From a checkpoint of a small sound classifier.
Model: arch tdnn, norm batchnorm, depths [18].
Training: soap at rate 0.0028, 15400 steps.
Data: trained on synthesized solo parts of chorales (CocoChorales), 39062 training examples, 25.2 epochs.
Rows from block 14, named by matrix and row number. Each number is 128 + 32 x the weight over its row's rms, rounded and kept within 0 to 255. All counts start at 0.
# conv: width-5 conv, dilation 2 (model.blocks.14.conv.weight, 384x384x5), inputs 299-321, a 5 kernel for each
conv.67 [ 90 133  97 125 146 110 124 171 167 117 132 186 158 121 142 164 149 107 128 118 133  98  80  87 145 150 120 106 157 104 117 111 140  77  89  60 208 105 159 147 162 123 150 102 175 182 118  55  75 134 182 103 106 129 158 116 132  86  94 117 135  96 119 167 143 116 102  87 102 138 153 127 197 175  88 110 140 145  85  81 104  77 137  36 149 111  93 135 135 144 135  84 110 188 173  55 137  81 234 135 115 130 137  98 140 136  56 103 134 142 150 153 142 132 182]
conv.68 [135 112 148 118 154 132 204 126 119 125 106 164 151 111 109  98 161 135 135 163 144  68 133  51 187  85 127 136  91  98 154 123  81 115 127 138 131 137  94 124 121 120 152 124 119 109 123 131 148 153 145 119 136  88 107 134 160 146 170  73 146 138 140 106 167 168 178  79  63 143  55 146 124 146 172 149 141 201 113  80 108  99 182  87 163  97  56 132 139 147 145 115 106 145 182  97 166  94  77 107  97 104 136 183 128 102  90 199  99 109 129  49 124  73 212]
conv.69 [137 114 211  88 122 161 123  76 147 114 136 144 119  84 166 111 160 167 168 106 180  85 222 147 159 125 127 165  69 166  39 123 131  88 156  70 108 138 129 164  92 116 153 148 111 152 129 122  83 111 101 115  80 111 139 171  77 203 126 130  89 142 149 152 111 124 131 118 145 139 163 132 167  38 138 101 157 164  82 129  89 152 107  67 125  71 129 175 127 108  85 159 117 172 152  95 147 131 114 181 171 106 207 134  26 116  98 120 102 157 189  98 111 140 154]
conv.70 [159 168 152  73 131  80  56 122 120 146 158 120 136 104 108 129 124 121  86 211 148 107  87  90  72 129 140 113  68 152 167 118  96 114 136 160 132  78  92 146 157 171 128 126  76 131 121 140  96 165 121  71 137 109 180 143 103 116 140 101 164 123  88 118 174 150  64 116 149 104 147  92  67 181 142 149 132 134 138 128 125 130 139 103  66 128 137 113 153  99 156 127 111 161 100 103  76  87 136 120 115  86 220 150 155  83 107 140 131 128 116  36 129 107 135]
conv.71 [118  98 144 149 136  78  62 187 148 124  37 140 118  78 103 171 145  88  99 104 164 150 150  66 157 157 113 140 143  63 110  71 124 179 124 153  97 118 210  66 137 118 112 134 116 126  84  86  88 118 140 159 125 110  67 147 171 132 103 113 165 136 147  63 139 166 115 139 133  70 121 134 107 156 108  97 156 138 129 181 112 185  75 157 143 116 120  83 145 110 144  69 171 144  99 140 125 118  54 167  83 136 124 164 144 172 219 139 133 162 155 150  84 168 139]
conv.72 [135 136  91 126 114 127  79 118  89 107 121 106 124  74 152 130 111 175 156 125 110 120 129 148 137 110 160 121 157 126 117 180 122  91 156  71  87 164  85 155  84 126 132  99 102 152 150 107 126 104  87 114 125 131  65 158 129 136 121  41 132 167 141 164  76 123 128 130 112 163 105 100  82 159 162  64  98 115 111 132 105  86 125 111 130 186  91 161  89  87 110 133 130  64 129 137  66 111 160  70 167  94 151 131  59 138 122 165 146 179 171 143  93 140 117]
conv.73 [113 126  99 126 123 113 133 116 162 180 172 132 149 163  92 141 158 186 133 119 139 127  75 140 154  88 106 163 127 127 147 187 126  79 179 124  76  68 128  82 146 118 134 145 151 122 166 118 102 118 137 105 143 129 135 107 104  30 143  81 171 122 123 104 110  92 161 138 116 164  79 142  86 125 181 223 150 142 176 139 139 155  89 107 135 105  87 136 144 128 132 162 109 153 134  90 118 136 146  95 182 156 144 139 131 171 110  74  96  81 159  93 112 148 132]
conv.74 [ 94 188 124 105 184  80 146 125 162 125 136  59  93  85  72 140 168 107 102 178 165 110  86 120 152  76 130  78  99 168 104 115 108 142 167 170 114 166 140 101 194 103 165 126 110 150 182 159 177 112 120 189 118 137 137 126  88 133 137 118  72 151 112 106 147 135 157 144 143 107  96 198 107 178 115 109 135 122 109  83 161 113 191 157  96 110 148  42  94 152 114  91 100 166 172  92 163 104 146  35 123 131 118 103 138 185  91  92 137 186 106  95 125  83  81]
conv.75 [104 129 128 100 130 163 104 172  38 118 125  93 118 129 146 147 102 136 161 138 119 146 114 114 130 142 103 137 101 120 105 121 159  81 121 133 137  91 115 149 176 118 187 152 104 114 114 111  80  76 125 144 147 139  98 153 126 110  83 160 165  75  62 167  75  57  59  95 125  76 161 150 131  57 129 101  87 158 101 117 118  80  98 130 150 145 119 129 106  84 146 106 134 124 125 121 146 116 135 102  73 114 126 104 129 131 142 180 132  71 128 122 183  95 102]
conv.76 [141 133 148 155 135 151 132 149  97 138  99 168 132 110 148 156  99 163 118 104 133 145 145 141 160 125 128 126 121 135  99 169  84 145 126 141 173 135 130  78 151 142 125 116 102 109 121 140 129 174 163 167 115 124  38 124 117 133 128  95 144 119  67 162  60 199 119  73 101 183  67 125 118  37 122 155 105 100  79 140 184 114  92 121 167 151 156 147 107 114 179 123 106 158 137 111  54 155  77 152 190 124 132  96 113 154 126 141  84  73 141  95 145  50  99]
conv.77 [107 159 175 133  77 139  77 108  63 129  87 156 102 153 142 106 171  86 136 128 160 170 106 148  98 150 161 114 168 157 122 106 144 129  56 101  83  78 161 147 112 124 146 147  92 137  99 124 164 149 108 112  84  60 136  77 147 122 157 133 126 113  88 103 114 211  69 136 107 118  95 122 123  84 180  68  75 178  39 127 164  42  90  53  95 121 132 132 115 107  80 152 119 124  98 133 148 152 171  87 171 108 137 149 116 148 123 138  81 153 135 115  71 174 160]
conv.78 [118 121 141 139 182 125 194 182 100 116 161 125 141 151 125 170 105 184 137 116  97 100 119 120 163 196  75 155 141 120  97 148 178 118 196  80  86 124  83 139 100 171 152 133 126 127  92 147 117  99 161 123 107 144 147 189 107 133 139 170 116  97 127  70 140 139  98 141  95 156 103 137 137  39 189 155 183 155 172 107 181 105 144 147 154  75 174 127 120 114 144 158 105  85 134 118  93 124 143 155 118 141 124 204  94 133 111 156 100 100  96 122 180 119 135]
conv.79 [142  46  60 183 130 120 124 116 140 136 112 138  83 149 146  98 126 132 140 139  93 143 140 198  98 178  86 113 106 107 101  89 115 165 164 139 135 112 121 133 109 105 139 100 152 144 112  79 113  60 111  72 115 169 118 126 108  97 153 133 141 138  75 168 116 131 153 199 210 147 123 147 121 129 130 157 175 139 132 205 108 153 167 212 145 104 176 170 119 130 117  98 182 152 142 150 125 155  76 142  47 153 125 138 123 123 140 140 169  95 150  94  77  44 129]
conv.80 [154 152  64 147 142 127 102 102 152 138  73 129 103 152 151 145 104  88 102 109  94 144 135  81 139 116 124 109 183 131 112 118 110  96 121 180  98 186 108  99 126 101 140 119 136 103 126 181 105  90 134 102  97 140 177 150 168  83 133 140 143 188 116  93 221 149 127 158 115 102 165  85 157  12 183  90 125 102 105 151  96 124 189 163 134 117 131 153  75 128 160 107 168 111 119 190 113 133 120  70 111 143  93 109 166 217 175 131 122 134 141 164 108 174 160]
conv.81 [114 108 149 137 113  94 123 159 113  93  73 148 106 159 161 162 100 139 118 125  78 128 137 132  99 144 109 134 117  94 142 122  83 102 145 112 109  91 165 126 120  81 102 149  88 117 106 152 172 155 168  90 100 155  92 159 129 165 120 127 160 119 169 157 125 132 143  92 121 114  50  92 164 104 204 127  95 126 131 126 146 114 166 169 111 132 121 136 207 131 149  94 149  85  96  93 141 108  91 114 127 139  67 182 131 171 119 182  77  77 105 169 195 169  97]
conv.82 [126 178 115 131 142 153 156 121 165 125 145 117 114 155 170 180 101 147 157 114 134 100 139 121 193 136  96 100 104  87 108 130 162 116 106 140 173 122  47 180  70 147 183 115 122  73 122 132 104 142 210 156 194 155 125 139 162 117 144 137 157 120 158 122 163 100 122 123 166  87  73 116 146  92 163 171 147 123 126 142 141 150 119 119  79 160 126 154 116 128 107 165  60  98  98 156 127 147 101 105 157  93 116 159 101 156 139 106 127 127 103 116 189 102 146]
conv.83 [ 97 128 165 148  78 112 157  74 126 168 104 129  91 107  99 124 129 168 176  65 176 134  80 159 154 123  62 137 167 102 111 108 147 107 101 157  72 137 110 107  96 131 169 129  77 135 102 138 136 137  92 111 161 115 134 183 152 118 137 153 153  94 143 194  64  75 109  91  49 111  89 109 161  91 107 227 105  72 108 187 153 102 118  62 136 167 109 100 128 117 127  88 106 206 142 124 141 101 117 175  75 134 196 154 115 127 159 118 118 141 159 154  76 127 127]
conv.84 [103 201 143 127 152  80 171 114 147 128 152  91 116 150 186 101 134 135 125 176 140 109 186 108 165  87 137 123 146 134 176 143 128 138 136 247 129 150 124 142 207 158  88 182  88 111 123 105 174 143 108 176 131 135 131  86 107 125  84  71 132 171 140  82 128 177  50 116 176 132 112 109  73 128 124 105 167 154  90 127 102 146 139  78 124 139  58 108 119 159 161 182  81 131 143 133 159  74  84 149 127 165 145 164 118  88 105 153  98 117 131 122 147 108 154]
conv.85 [155  95 134 105 117 157 146  99 126  74 189 102 156 189 117 142 112 144 106 171 186 133 148  99 118 115 155 128 106 168 183 110 137 130 111 185 127 147 134 139  93 122 165 108  86 122  74 107 154 102 122 130  82 146 130  90 170 178  91  98  94 163 106 124 127 106 158 164 147  98 103 104 128 183 135 124  99 133 166 164 135 131 115 180 142 162 103 113 174 115 193  85 120 120 112 182 161 129 108  81 155 109 117 110  77  94 178 131 185 128 123 122  47 128 139]
conv.86 [139  99 183 163 101  87 154 159 155 136 135 154  86 116 165 199  93 125 129 165 112 105 107 143 156 118 104 117 114 126 114 117  97 176 142 103 148  88 121 170 176 145  70 111 145 121 159  52 171 120  61 187 130  93 117 158 132 145 138 133  39 132 118 145 120  95 118 128 154  81 112 143 126 157 126 122 150 108 115  80 109 138  99 123 142 110 136 125 109 138  93  89 215 116 130 113 179  84 141  91  91  65  84 100 106 122 128 111 151 174 162 109  24 151 110]
conv.87 [ 75  83  87 114 139 108 157 128 107 198 164 115 110 166 119  90 130 158  72 131 128  69 170  88 117 107  66 134 170 122 127  95 173  71  96 134 131 127  77 116 191 134 139  90 123 114 118 133 152 103 122 112 113 147 102 110 128 114 162 127 194  95  85 128  93 150 174 100  49 109 208 141 143 130 137  67  90 156 104 163 123 113 124  84 177 136 125 177 175 147  78 177 123 139 150  74 143 117 170  69 208 124 104 151 131 100 141 147 185 139 127 104 111 140 120]
conv.88 [123 148 122 132 104 109 181 168 157 114 124 113 131 146  89 108  52 181 113 131 112 135 120 122 131 135 149 105 156  85  98 170 151  72  94 114 147 114 137 107 123 158 113 142  82 113 118 107  78 142 166 160 144  35 131 136 116 142 149 119 119 103 169 125  72 109 112  92 159 169 172 140 141  87 117 179  82 196 141 166 193 136 117 147 100 102 162 151 115 136 127  95 132 120 105 137 142 115 142 146 151 111 162 134 110 111 176  98  71 130 121 146 143 106 159]
conv.89 [108 150  98 108 125 111 170  88 136  78 142 121 156 102 124  94 121 141 104 152 151 111  91 137  56 120 116  31 180 144 157 108 189  81 166 109 147 128 117 104  80  85 184 164  82 112 104 144 131  72 119 105 108 117 153 182 116 202 140 111  85 128 130 152 153 126 117 150 125 106 110  98 109 105 196 164 168 113  95 138 202 105 120  95 146  71 122 151 105 114  83  98 134 154 115 139 118 136 160 120  80 115  92 137 155 116 159 132 205 127 130 108 102 163  85]
conv.90 [138  90 140 134 120 106 146 164 148 133 143 157 126 108 161 136 139  89 142 120 143  89 131 107 143 165 135 134 128 165 127 175  66 116 143 142 139 133 149 100 103 144 169 176 138 163  94 160  49 190 128 121 148  88 153 189 113 140  75 118 114 166  82  93 145 150 120 123 122 159 140  66 177 128 121  70 149 136 119 123 146 132 105  99 146 138  43 132 139  77 131 145 125 135 172 149 144 186 108 156 136 181 112 158  95  99 102 138 103 139 136 105 129 151 135]
conv.91 [139 182 119 150 114  76 132 121 114 117 121 111 165 150 102  67 147 113 124 108 197 104 135 172 149 176 157  93 134 120 100  92  71 105 118 153 102 111 132 108 127  93  97 154 141 119  94  93 108 130 138 204 103 132 124 119  92 145 160 147 119 118 128 123 138 149 152 114 122 115 174  91  94 120 160 102 151 159 127 163  92 212 132 134 158 144 141 128  96 143 128  99 111 169 142 175  38 147  82 133 124 142 136 164 137 166  90 122 149 122 144 174  75 100 125]
conv.92 [132 119 139 124  83 134 161 164  60  79 110  85 129 171 106 108 105 135 173 111 122 183 107  70  85 123 121  87 160 180 118 158  93 137 179 157 133 127 139  81 186 131 180 130 132 127 133 110 123 138 101 128 163 144 152 170 159 126  87 136 102 143 167 132 107 159 135 125 114 121 173  40 117 178  95 150 185  80 116  99 149 100 144  91 130 106 100 171 110 180 135 108 129 149  74 132  89 101 147 109 149 172 112 144 166 135 119 167 118 142 144 143 123 121 154]
conv.93 [100  66 139 154 119  75 132 105  56 105 175 171 122  69 150  89 156 160 184 124  80  86  91 184 150 156 113 146 176 129 122 156  96 141 123 127 136 201 119 136 115 122 114 102 130 103 188  85 130  83 111 125 116 114 119  98 151 100 155 127  85 119 132 127 150 118 105 133 162 156 106 120 147 128 108  92 109 164 101 210 119 205 131  39 163 108 110 104 121 101 121 143  99 139 167 137 155 104  92 158 111 135 155 142 140 112 115 149 116 151 129 173 172  36 128]
conv.94 [ 73 152 165  64 169 157 131 146  81 211 136 111 132 150 144 129 143 172 124 155 101 120  92 108  91 107  99 130 158  62 144  92 185 157 116  84 136 149 136 118 108 140 102  81 164 146 120 106  88 217  90  87 127 133 166  91 177 110 127 132  40  71 123 137 193 177 161  83  94 147 171  73 108 143 149 102 141 138 119 111 146 115 190  98 106 112  70 117 135 184  60 116 143 133 180 173 159 121  89  83  97 151  76  93 181 171 148 110 135  93 118 136 140  78 101]
conv.95 [123  78 153 117 127 124  89 110 138 153 134 119 132 165 121 148 156 134 132 103 128 173  86 163 146 131 112 130 166 120 121 158 160 126 108 147  55 103 179 142  47 115 109 129 133 174  73 139  85 160  91 128 145 130 165 131 106  97 127 152 128 149 104 147  78 163 118 160 134 142 148 133  69 120  97  79 105 150 103 108 104 108  80 152 138  98 137  85 159  66 112 150 126 120  78 127  97 119  42 167  68 141 119 152 128 158 107 147 114 153 105 114 126  77 225]