{"arch": "tdnn", "model": "sound classifier", "dataset": "synthesized solo parts of chorales (CocoChorales)", "train_examples": 39062, "time_shift_ms": 50, "n_mels": 64, "hop_length": 160, "input": "log_mel", "spec_augment": false, "win_length": 400, "targets": ["instrument"], "num_classes": 13, "norm": "batchnorm", "activation": "relu", "depths": [18], "kernel_size": 5, "stem": "single", "widths": [384], "mixing": "cutmix", "loss": "cross_entropy", "init": "lecun_normal", "optimizer": "soap", "beta2": 0.99, "lr": 0.0028, "beta1": 0.95, "shampoo_beta": 0.99, "eps": 1e-08, "precondition_frequency": 32, "max_precond_dim": 512, "merge_dims": false, "one_sided": false, "adamw_lr_other_params": 0.0019, "grad_clip": 0.5, "gradient_noise": 0.3, "steps": 15400, "batch_size": 64, "epochs": 25.2, "lr_schedule": "cosine", "final_lr_fraction": 0.05, "warmup_steps": 770, "weight_decay": 0.09, "adamw_weight_decay_other_params": 0}
Rows from block 15, named by matrix and row number. Each number is 500 + 50 x the weight over its row's rms, rounded and kept within 0 to 999. All counts start at 0. Numbers have three digits each. After the name is the row's rms in percent of the matrix's.
# conv: pointwise conv (model.blocks.15.conv.weight, 384x384x1), inputs 0-63
conv.14 096:551593447526432497484468550567480481546434398462539515449492465509481535431573462518535497434506593529503444454447482548503529467425475551464572532498570557567556553441504507530559487433545490
conv.15 099:504507530522520483544432491493469482503469525489403547604457535501513490530488483501519455416535442394348485552452497458520519484415477547520576502359561475541477594471600510551615473501529552
conv.16 099:599542433594509521477493543515478529509455544524433510461611505493488562450499468393455409429477537498540494496590479469517562515553542647501458518467577426492484460403553488528471545465573523
conv.17 091:554497521508570601545568542555480520421391512508482561532493430424543464416589506545411497470483461478467482538398501451499440469398498542493524508452516487551455487502547496554468588506496448
conv.18 097:542441539554389502529448420507504515533460581554522515465512531487559512477534550489477478464426475534617530520494523542530572523530388442451487429567532522593517518490528529467591554520447451
conv.19 092:387498494484547524490459474498483529461570636490575505537545581436436531541496495415475489512388503522540523519443474469534595427493440521416576470450569505534520540498516540458478600571546560
conv.20 105:486497526518478488469532504513628503450473445426488640540435454509472511501664473510484448417485504515446392525517518568509461502477544522499462442523463551453540471437543433570524584479472547
conv.21 101:498454519489457600552507496527470432492420433500392424525600446523438511497517543468488492426453505592466546536409448478520489504550377567510517496474482535456523445473561464414467429418437429
conv.22 099:534474511468551453504523510552547384447497525530474512476509478556452507526550472484432504557537446440515449514474467482560532506455594427471516513468415463536579522525555495601485499478454452
conv.23 098:475481434516572513546473576534554544528390500499449548533521428477519547533533508516532534531405466618527461489438460512446510511471521477491487550474436489470479558540548453509589414577407522
conv.24 097:476447576496473467521548538472504441563414629495446580583552533546495449545521494457497531511587600509445518473459573462591528433526526483522514469500431430527546455548498476426517521552510585
conv.25 097:521485464548538501494519531515548424545597450478511444538538539544536472477509481481547481506504480576479362492481471448513513414541486504530600555382499545613581557446476421495493573497505542
conv.26 093:517533391575517560459549529569484609511498503523434521603579484492552575489498550469482457523539525502600455405455458505460428569563497592492443571562487578506514543535465466551445570485499402
conv.27 106:480447506520507408572501455473540551501388467507549379508514435452497433572481503488410606551522533468510577440572497545521462631433449519527506372535483530495534408430482524547588524571580532
conv.28 102:510431507465507437567458468499506615427522491536488438491378517502487466487451567503491366512536459522455509508497455502556519552612487434509473486535453470502577537573387485479533529537510409
conv.29 102:421495477508577410502440547503461506542413596434505482531535571631522382542491521473585440467564569597521455495486492518459516565406425552509520571498474469510502535498463516512479443456486548
conv.30 096:404494416518488580528462423513566473487597497584444438478555511561519544503570530470387472467513524516374459504548566483507554453418557540521576446523556451416441422488515530450450463438527458
conv.31 095:532529416477543502478481519525514540597586494451514568566463473577526496480535548512422517522502517575485543475601479505538455579458390504541505433500446381455477450562586495403441574545508574
conv.32 103:582501496536638543500414520510421428500463505516524453551553439396530529520545545479350438493431570553465500504503491518425481495495511617548540592504543482478476491539497563379431429527435376
conv.33 091:501571520447532500501554539482493471563489575530568463508481470484425542536448482454460566396510500559597491482542426521560563509481484425479535449481549418445422511546548507446539492414545518
conv.34 094:556512565564545532520531553450523501491453522406509444455503451564593504376487497371482462584495501462526492593544533524437506472449533605443421428423424469585528442516465547481516436493528497
conv.35 105:469592490484510456505460400459432507517542459435563476535437504498485552583548496557441532459420584488568509497578476500604594453569437560528472500532484487507540538558482447499473454514514482
conv.36 098:492442573484528544484463534402505487413420511440488465502548518494424449504386524451533519572434486528480552564503523532484453472553403489488521511538525453540587553515543587487589490549441466
conv.37 103:561539532571512532461497407448514468455535476502551484475524503452413436503424555479414449508492352522500495475563454575526536600492423406546488491486565549482470562487464543482533502467526475
conv.38 099:460512500423582550533464429436494461436553463600524560539454448494478573484494481642542534450513529522447549434503476452402477502444483406471519634467494478492518420510499475582544579437511505
conv.39 096:505566447500478488496503566531540524566517550475510420555519625568450561497492581436543493550457404460460585479521575508515479503530440377406533518524528527453495491508510504565486522485482521
conv.40 102:473541553432491491402493471539576421557491556440585417553549463466471511592568510444478388604469559648498480496476519459457440515512377512631473526426534481532506416443500486517501470457544471
conv.41 106:481536480476465499562517531541525482552502439417517425429513401499515448482550479439546600482454484548553494532421503472520481547451564496537459469388489512545542466535551553506553473418411507
conv.42 107:531487533446440533462442527413365545523326457560515424586460482543577518450442524550540551438517491542509494429508463599486490613506527474498477568416512493548551547376543459469427433507568521
conv.43 102:568517385436484563446406548586475499526489563476439482544569457537513479533470563547503466527468503543539560541476452545528493461513619436505459493637575402519523418556467446448459493504484602
conv.44 103:524544468458540545558495533640537583503577481490538477489480588532590507436611436470532415476434448523558442421443509514598457531447589478445537376407437436510537460460488582406504523548518531
conv.45 112:569491466503579486451557478515457477437564478507514535530532437475542482425514481532462496538509445492555487462453544468520577476435543473557498556427533450571596541435520438413431505505479562
conv.46 102:455570479560492511606525520509449544523539552564528517560461501487521503470574492561508464532463488532477489520516544517533490478536432516457435596534369404537473469510515504465504560524486546
conv.47 099:537498606442503544493439524527458449462561546483489460509478472499504519526397524433502445483634448405423541510551563470617435429422668535495442441500512525505499493414490541554538418432389409
conv.48 100:447449554598534490548503579522536543576575404545449461528492410528465451496500439433589458457495531449512424516401520516434495589482400495455490513574455469432542418452478541421439561505527528
conv.49 098:556445428565438449421497602494582481448528557528510496548520547484526519497440461465483526493519472529456467482489392373510556390483443475444539509518426579500388517521499516540537568530481436
conv.50 096:421528468455518429456451585562576577484498488482499405552557525558544495652530493419519625491511430484556561491508555511523427487460509412434441495563418450512567440533554568511504457581567490
conv.51 105:574373504578547500526563522513517521539479499534488570467502534517462517456540459528495537488519498526519529493437550517532461550568486489454509427595531484550494501492456486457422473560569516
conv.52 103:488452528566425385470484473467519615460461497510499460504441483545524484557451458486452528567460443524567465392442454613469569498536456488613506499489390560462551481492520506370479561481461525
conv.53 102:445479518559453584566548411452511496507538468458552527471524516471411505498568455463510347509558564526431517517453414459579512488582444553580466492536519465553446513615574520464513505417471509
conv.54 098:570484571511547465560556447506468510476480542495528441474528549531500459532549469520431466485384535362471407488532496576533522481520549543471492548560457497565531474435552442453558422439533581
conv.55 100:526560541450614524570469403503547400470505584547502619465461522487537471465517451521490498490480515553526477597514548497470496469498568494473635466415479492428479509575492427385543505597539496
conv.56 099:607501441545542521504536520568425559474544509511451464399478522484507378546507517566537459545492596443419523519597517440501532382497533552480480592578538575457404483470404460426484548562487467
conv.57 100:562448513531541500515527511535482484593536458537476496527438566550510574511577435626402508523464439547491422478554510461491444502502597508505505571514546460479572516399666502541543471477414506
conv.58 100:546464505525516497553559560523512423491468501551547472477469497464498561417469529470458522515465491506513517558422515525579553524403547475551458500558498499492469475451542546527474536430372486
conv.59 095:593474503517577451510467527617506530430473498545503420459459507481553476466530498442552607596577483588467512606514550543527601461570620549424581456500503501489534584461403444569509571493533472
conv.60 101:496524471436435580426559499480589485483500449623542448414537492395454524441583534506532544435469568543438486418419499511467439595498477499552593468595532366555483529501442540437457500553445555
conv.61 098:442488412526620555580546539559499473526577518474523603474630522522467511535563523568542473418540456476428570540545469524541527486510468407551417496466383578523504476527572499573579496478473417
conv.62 100:469485482516429392528588541559514499572431498570465486502464546538445538498481430383427491486497516471589507584552537580567441455535485467486552504502508407459505618494545536528508436580523473
conv.63 098:507510443474520549576510470416490501472457459427541469512485518515503506503510552491505551442462556425478508569546492586434397427505522432486508420586468443551460454596507592514512476497542449
conv.64 103:410480601474607414510507476539501562548512487514550593554575533506528563547396412561513466431445452505443478483481439464478493406403580470483491565574526619542530459510471475559552572533528525
conv.65 093:517506593494537499555407474502427508437421532459471392480554500485517517456447512376482504507514600514508536541517474464431527403570464564483547433500518441561554429556576514457530423523616489
conv.66 096:461505496417496451556390483542512494433565540564477537479468601452480533353462463510561527496582514479537491521455551469468573487531460562500477527559524481523433512524341484577493520524544420
conv.67 098:553492494439669487462570374582490587572492542420470367455610586430491524516596520607400513465541511553429501509512473514513495450511512441513508494508457403457553539532560471474411508454483459
conv.68 094:493451532528510578484469425512542382504424549530401550449497514489486476616448438469496389515441611421445458506526532465562543485527480465606477492485576528461490466526585544479447481527459560
conv.69 100:463553444463530453486485466508492478556653485518412582552420530539428537573514503463471395493480519525457476541421477501570492421555591486543566411483486456516401555530501408504517498549513485
conv.70 101:567584543548551519438633532476508483437550458492525452464593504470475628569482513452423424589516462479502497500485516543501534489541416513488565448529545493537470537459381545492545486423460423
conv.71 101:484488551584553511513500434479439519516599565482395440450595534524473451513510533484355439517393456493499517478521508500491485457498694451555584507541476546479519483521430519500504567465484489
conv.72 102:550600465457551544522528502428380517534578519559556465453404478526473547472435522421479458477477547503497574431527536613464537499542590477482497434500567482482477496480422456550517505537410500
conv.73 101:506468574608563521588563501570542526519357463529477533517469552467471487524457538501484527549488481400499547509582455444403526502464472566471584517472569577565526540528462476487510433562466515
conv.74 102:522394463531423436475551492534545477463527462509466499377402547556431500534541571523524432403587540533454484497595552517485527568526485526560538511489456612551472574490482533521467473422557520
conv.75 093:539570476464481480546501504523525512504426548483415451512496474489551426551416492531474526575449549483514511529502485518588484524574501517463405468410444500540520577462519488555475529473507486
conv.76 102:518431575532469518426452447482493393409471381504537398444542471410471545524430555499488510493450457474430556452549514506449570615463480621406481529393515445518473459491502452497459521510470459
conv.77 095:485540415417506567575559446567540522527505553583502449478496417469536573603474473456471512520375468526504548573470475512452573574502503509455446495554438378466449567510557625422577474369418533
conv.78 096:417570491491490533561504464527548449470518629550555407504491431423448424501463606496495604526519418606516469490483528538487542502530590595493449543476555483528475384500467496483449531378497489
conv.79 099:442472486490483422490521552452454467436536488436545444477545520564531545478553520450447490573517499529492394540427552511518563508478455539418429593471530500534575579437557510454582540533551528
conv.80 095:463527481434506525593452447468515461498393529449530434496425496501447485565566539540480518526489447527445582499524505501536490451496474430518520500415487453513593495504533430504495645448414459
conv.81 099:505484525501453524488448450523521579519519479541445457440495488621659584432376510494535536537464499483494511461392642482450561487453504503451517557568570455383472485544503477510479509484507469
conv.82 101:468417450537553519453523492637511472516582572587516541415557504574514535531460510555473500509600470510419512501640455466473546540532603496481499378553479478529446618533495470447575539485543472
conv.83 110:483442448435519510462518483549544517529572401516507559559549604503453582557570481492607515456458686455473431482473545482520527500445470482523537475422507539504444488500452411451494552572504446
conv.84 096:496540510517437478527471530489524485502502550505596438548438563536565422483452495641497556466502498518519548474497444454451524458432512493518514517590520501539571553510563537547436505492466403
conv.85 099:474603538469506585495437439509494522416551584450444514563518423411516447580453559484512477473503427496531551410529478416542484497481552507460579475495427505479533452521506567451579473520453530
conv.86 105:525509512476385535537504571506458503476555505384466471508426564611519570439522543546539497538466420484494392545471549516573460565529396457453549525424604574566464527470584442424568535487521475
conv.87 102:430441480420378513521466522566484606466548480468578428502504471457549507487508545495560647527494527515510448411612503434556470428536515542467436531481471434518530403475468489419553487534510504
conv.88 101:475566513497487445538546416524507576477487454589455480512520536465559528551437510433491580510562522444423551478448470544490514453505441406517442434585470407468488517515545455464551518427560492
conv.89 100:490481602518472566506627502458466519502489566506483487456492494533506511495436497433485480483439439432480592474503399506425478568484525521518519471561520510463491507517417491394484430473550442
conv.90 102:400534548516494560425558520518496492463478468541476557462514524552476474565486462467484514489478457555526543524466473506482562509540513463462467545500433478503507465515371534629470411457464520
conv.91 098:418526499425498520452489559564447596416502509547518417532452498573478506411390526388496533460571553480492518390510485571511517553437521506487499486544467547523478588509466460549478412516482445
conv.92 101:529477535563605494485551478535528479546520509569489530612535563480449474484631516500470585565466530542410499470512628498506514499515514443536469533456538610487447499468502460528545523529437513
conv.93 100:480597470481538456414580423530550426415532480451480481416514466497532519433426541462575564445461539549497499535451436441456457545394447553507528427503530452596469520527445475572518552541500516
conv.94 097:560549429517479452566541549502452544505507521525504464443471488479464338517408511451437475484525499477366478502534539524534541490539534587456490512484470492575423520483449535510547605481489536
conv.95 101:441528479453381569480426522497511453545489497558521401463459467502452578543564418476492513575523492503533462543464550509503569490495590539485447455498516556551504536436531514555464508568510455
conv.96 102:477508439465483591410492580505499525459491470534474512580496427531515501525520531433573554464460493437455477576541520535546436548422513538524519603558550494509541490479486585563535502551584430
conv.97 111:529468516441389540580589494393496527475490511502530480490420481450566437449495480492536481515555496516523553486462548458414458438535451492527526504564518400533415507464541482471512538543503524
conv.98 104:567407566526463547526523446553466548557521548611515538483598505550547570473470508410567496541452546487559543518457532462606513547540505532506605461510453454507540533457559456534519501636499495
conv.99 098:542551486558447549456440596444524407499480543477540568497435549520560521461493498439562446478436462490552527564485477477451497427414371482461504470569469494554487526505505479517468561533487425
conv.100 106:385432548446502506481499500501540496609460572464492568566511469522493483488493511451547442446579579511517503516444522572632540398469525549463419501565490454502544521562601572559452487552637448
conv.101 093:551465514479481468490512471555539494510443483428477498539537426479421467509562550473549518414528458506529503488523401531435526543510460510440481524593537602523517515515555525591493598475574565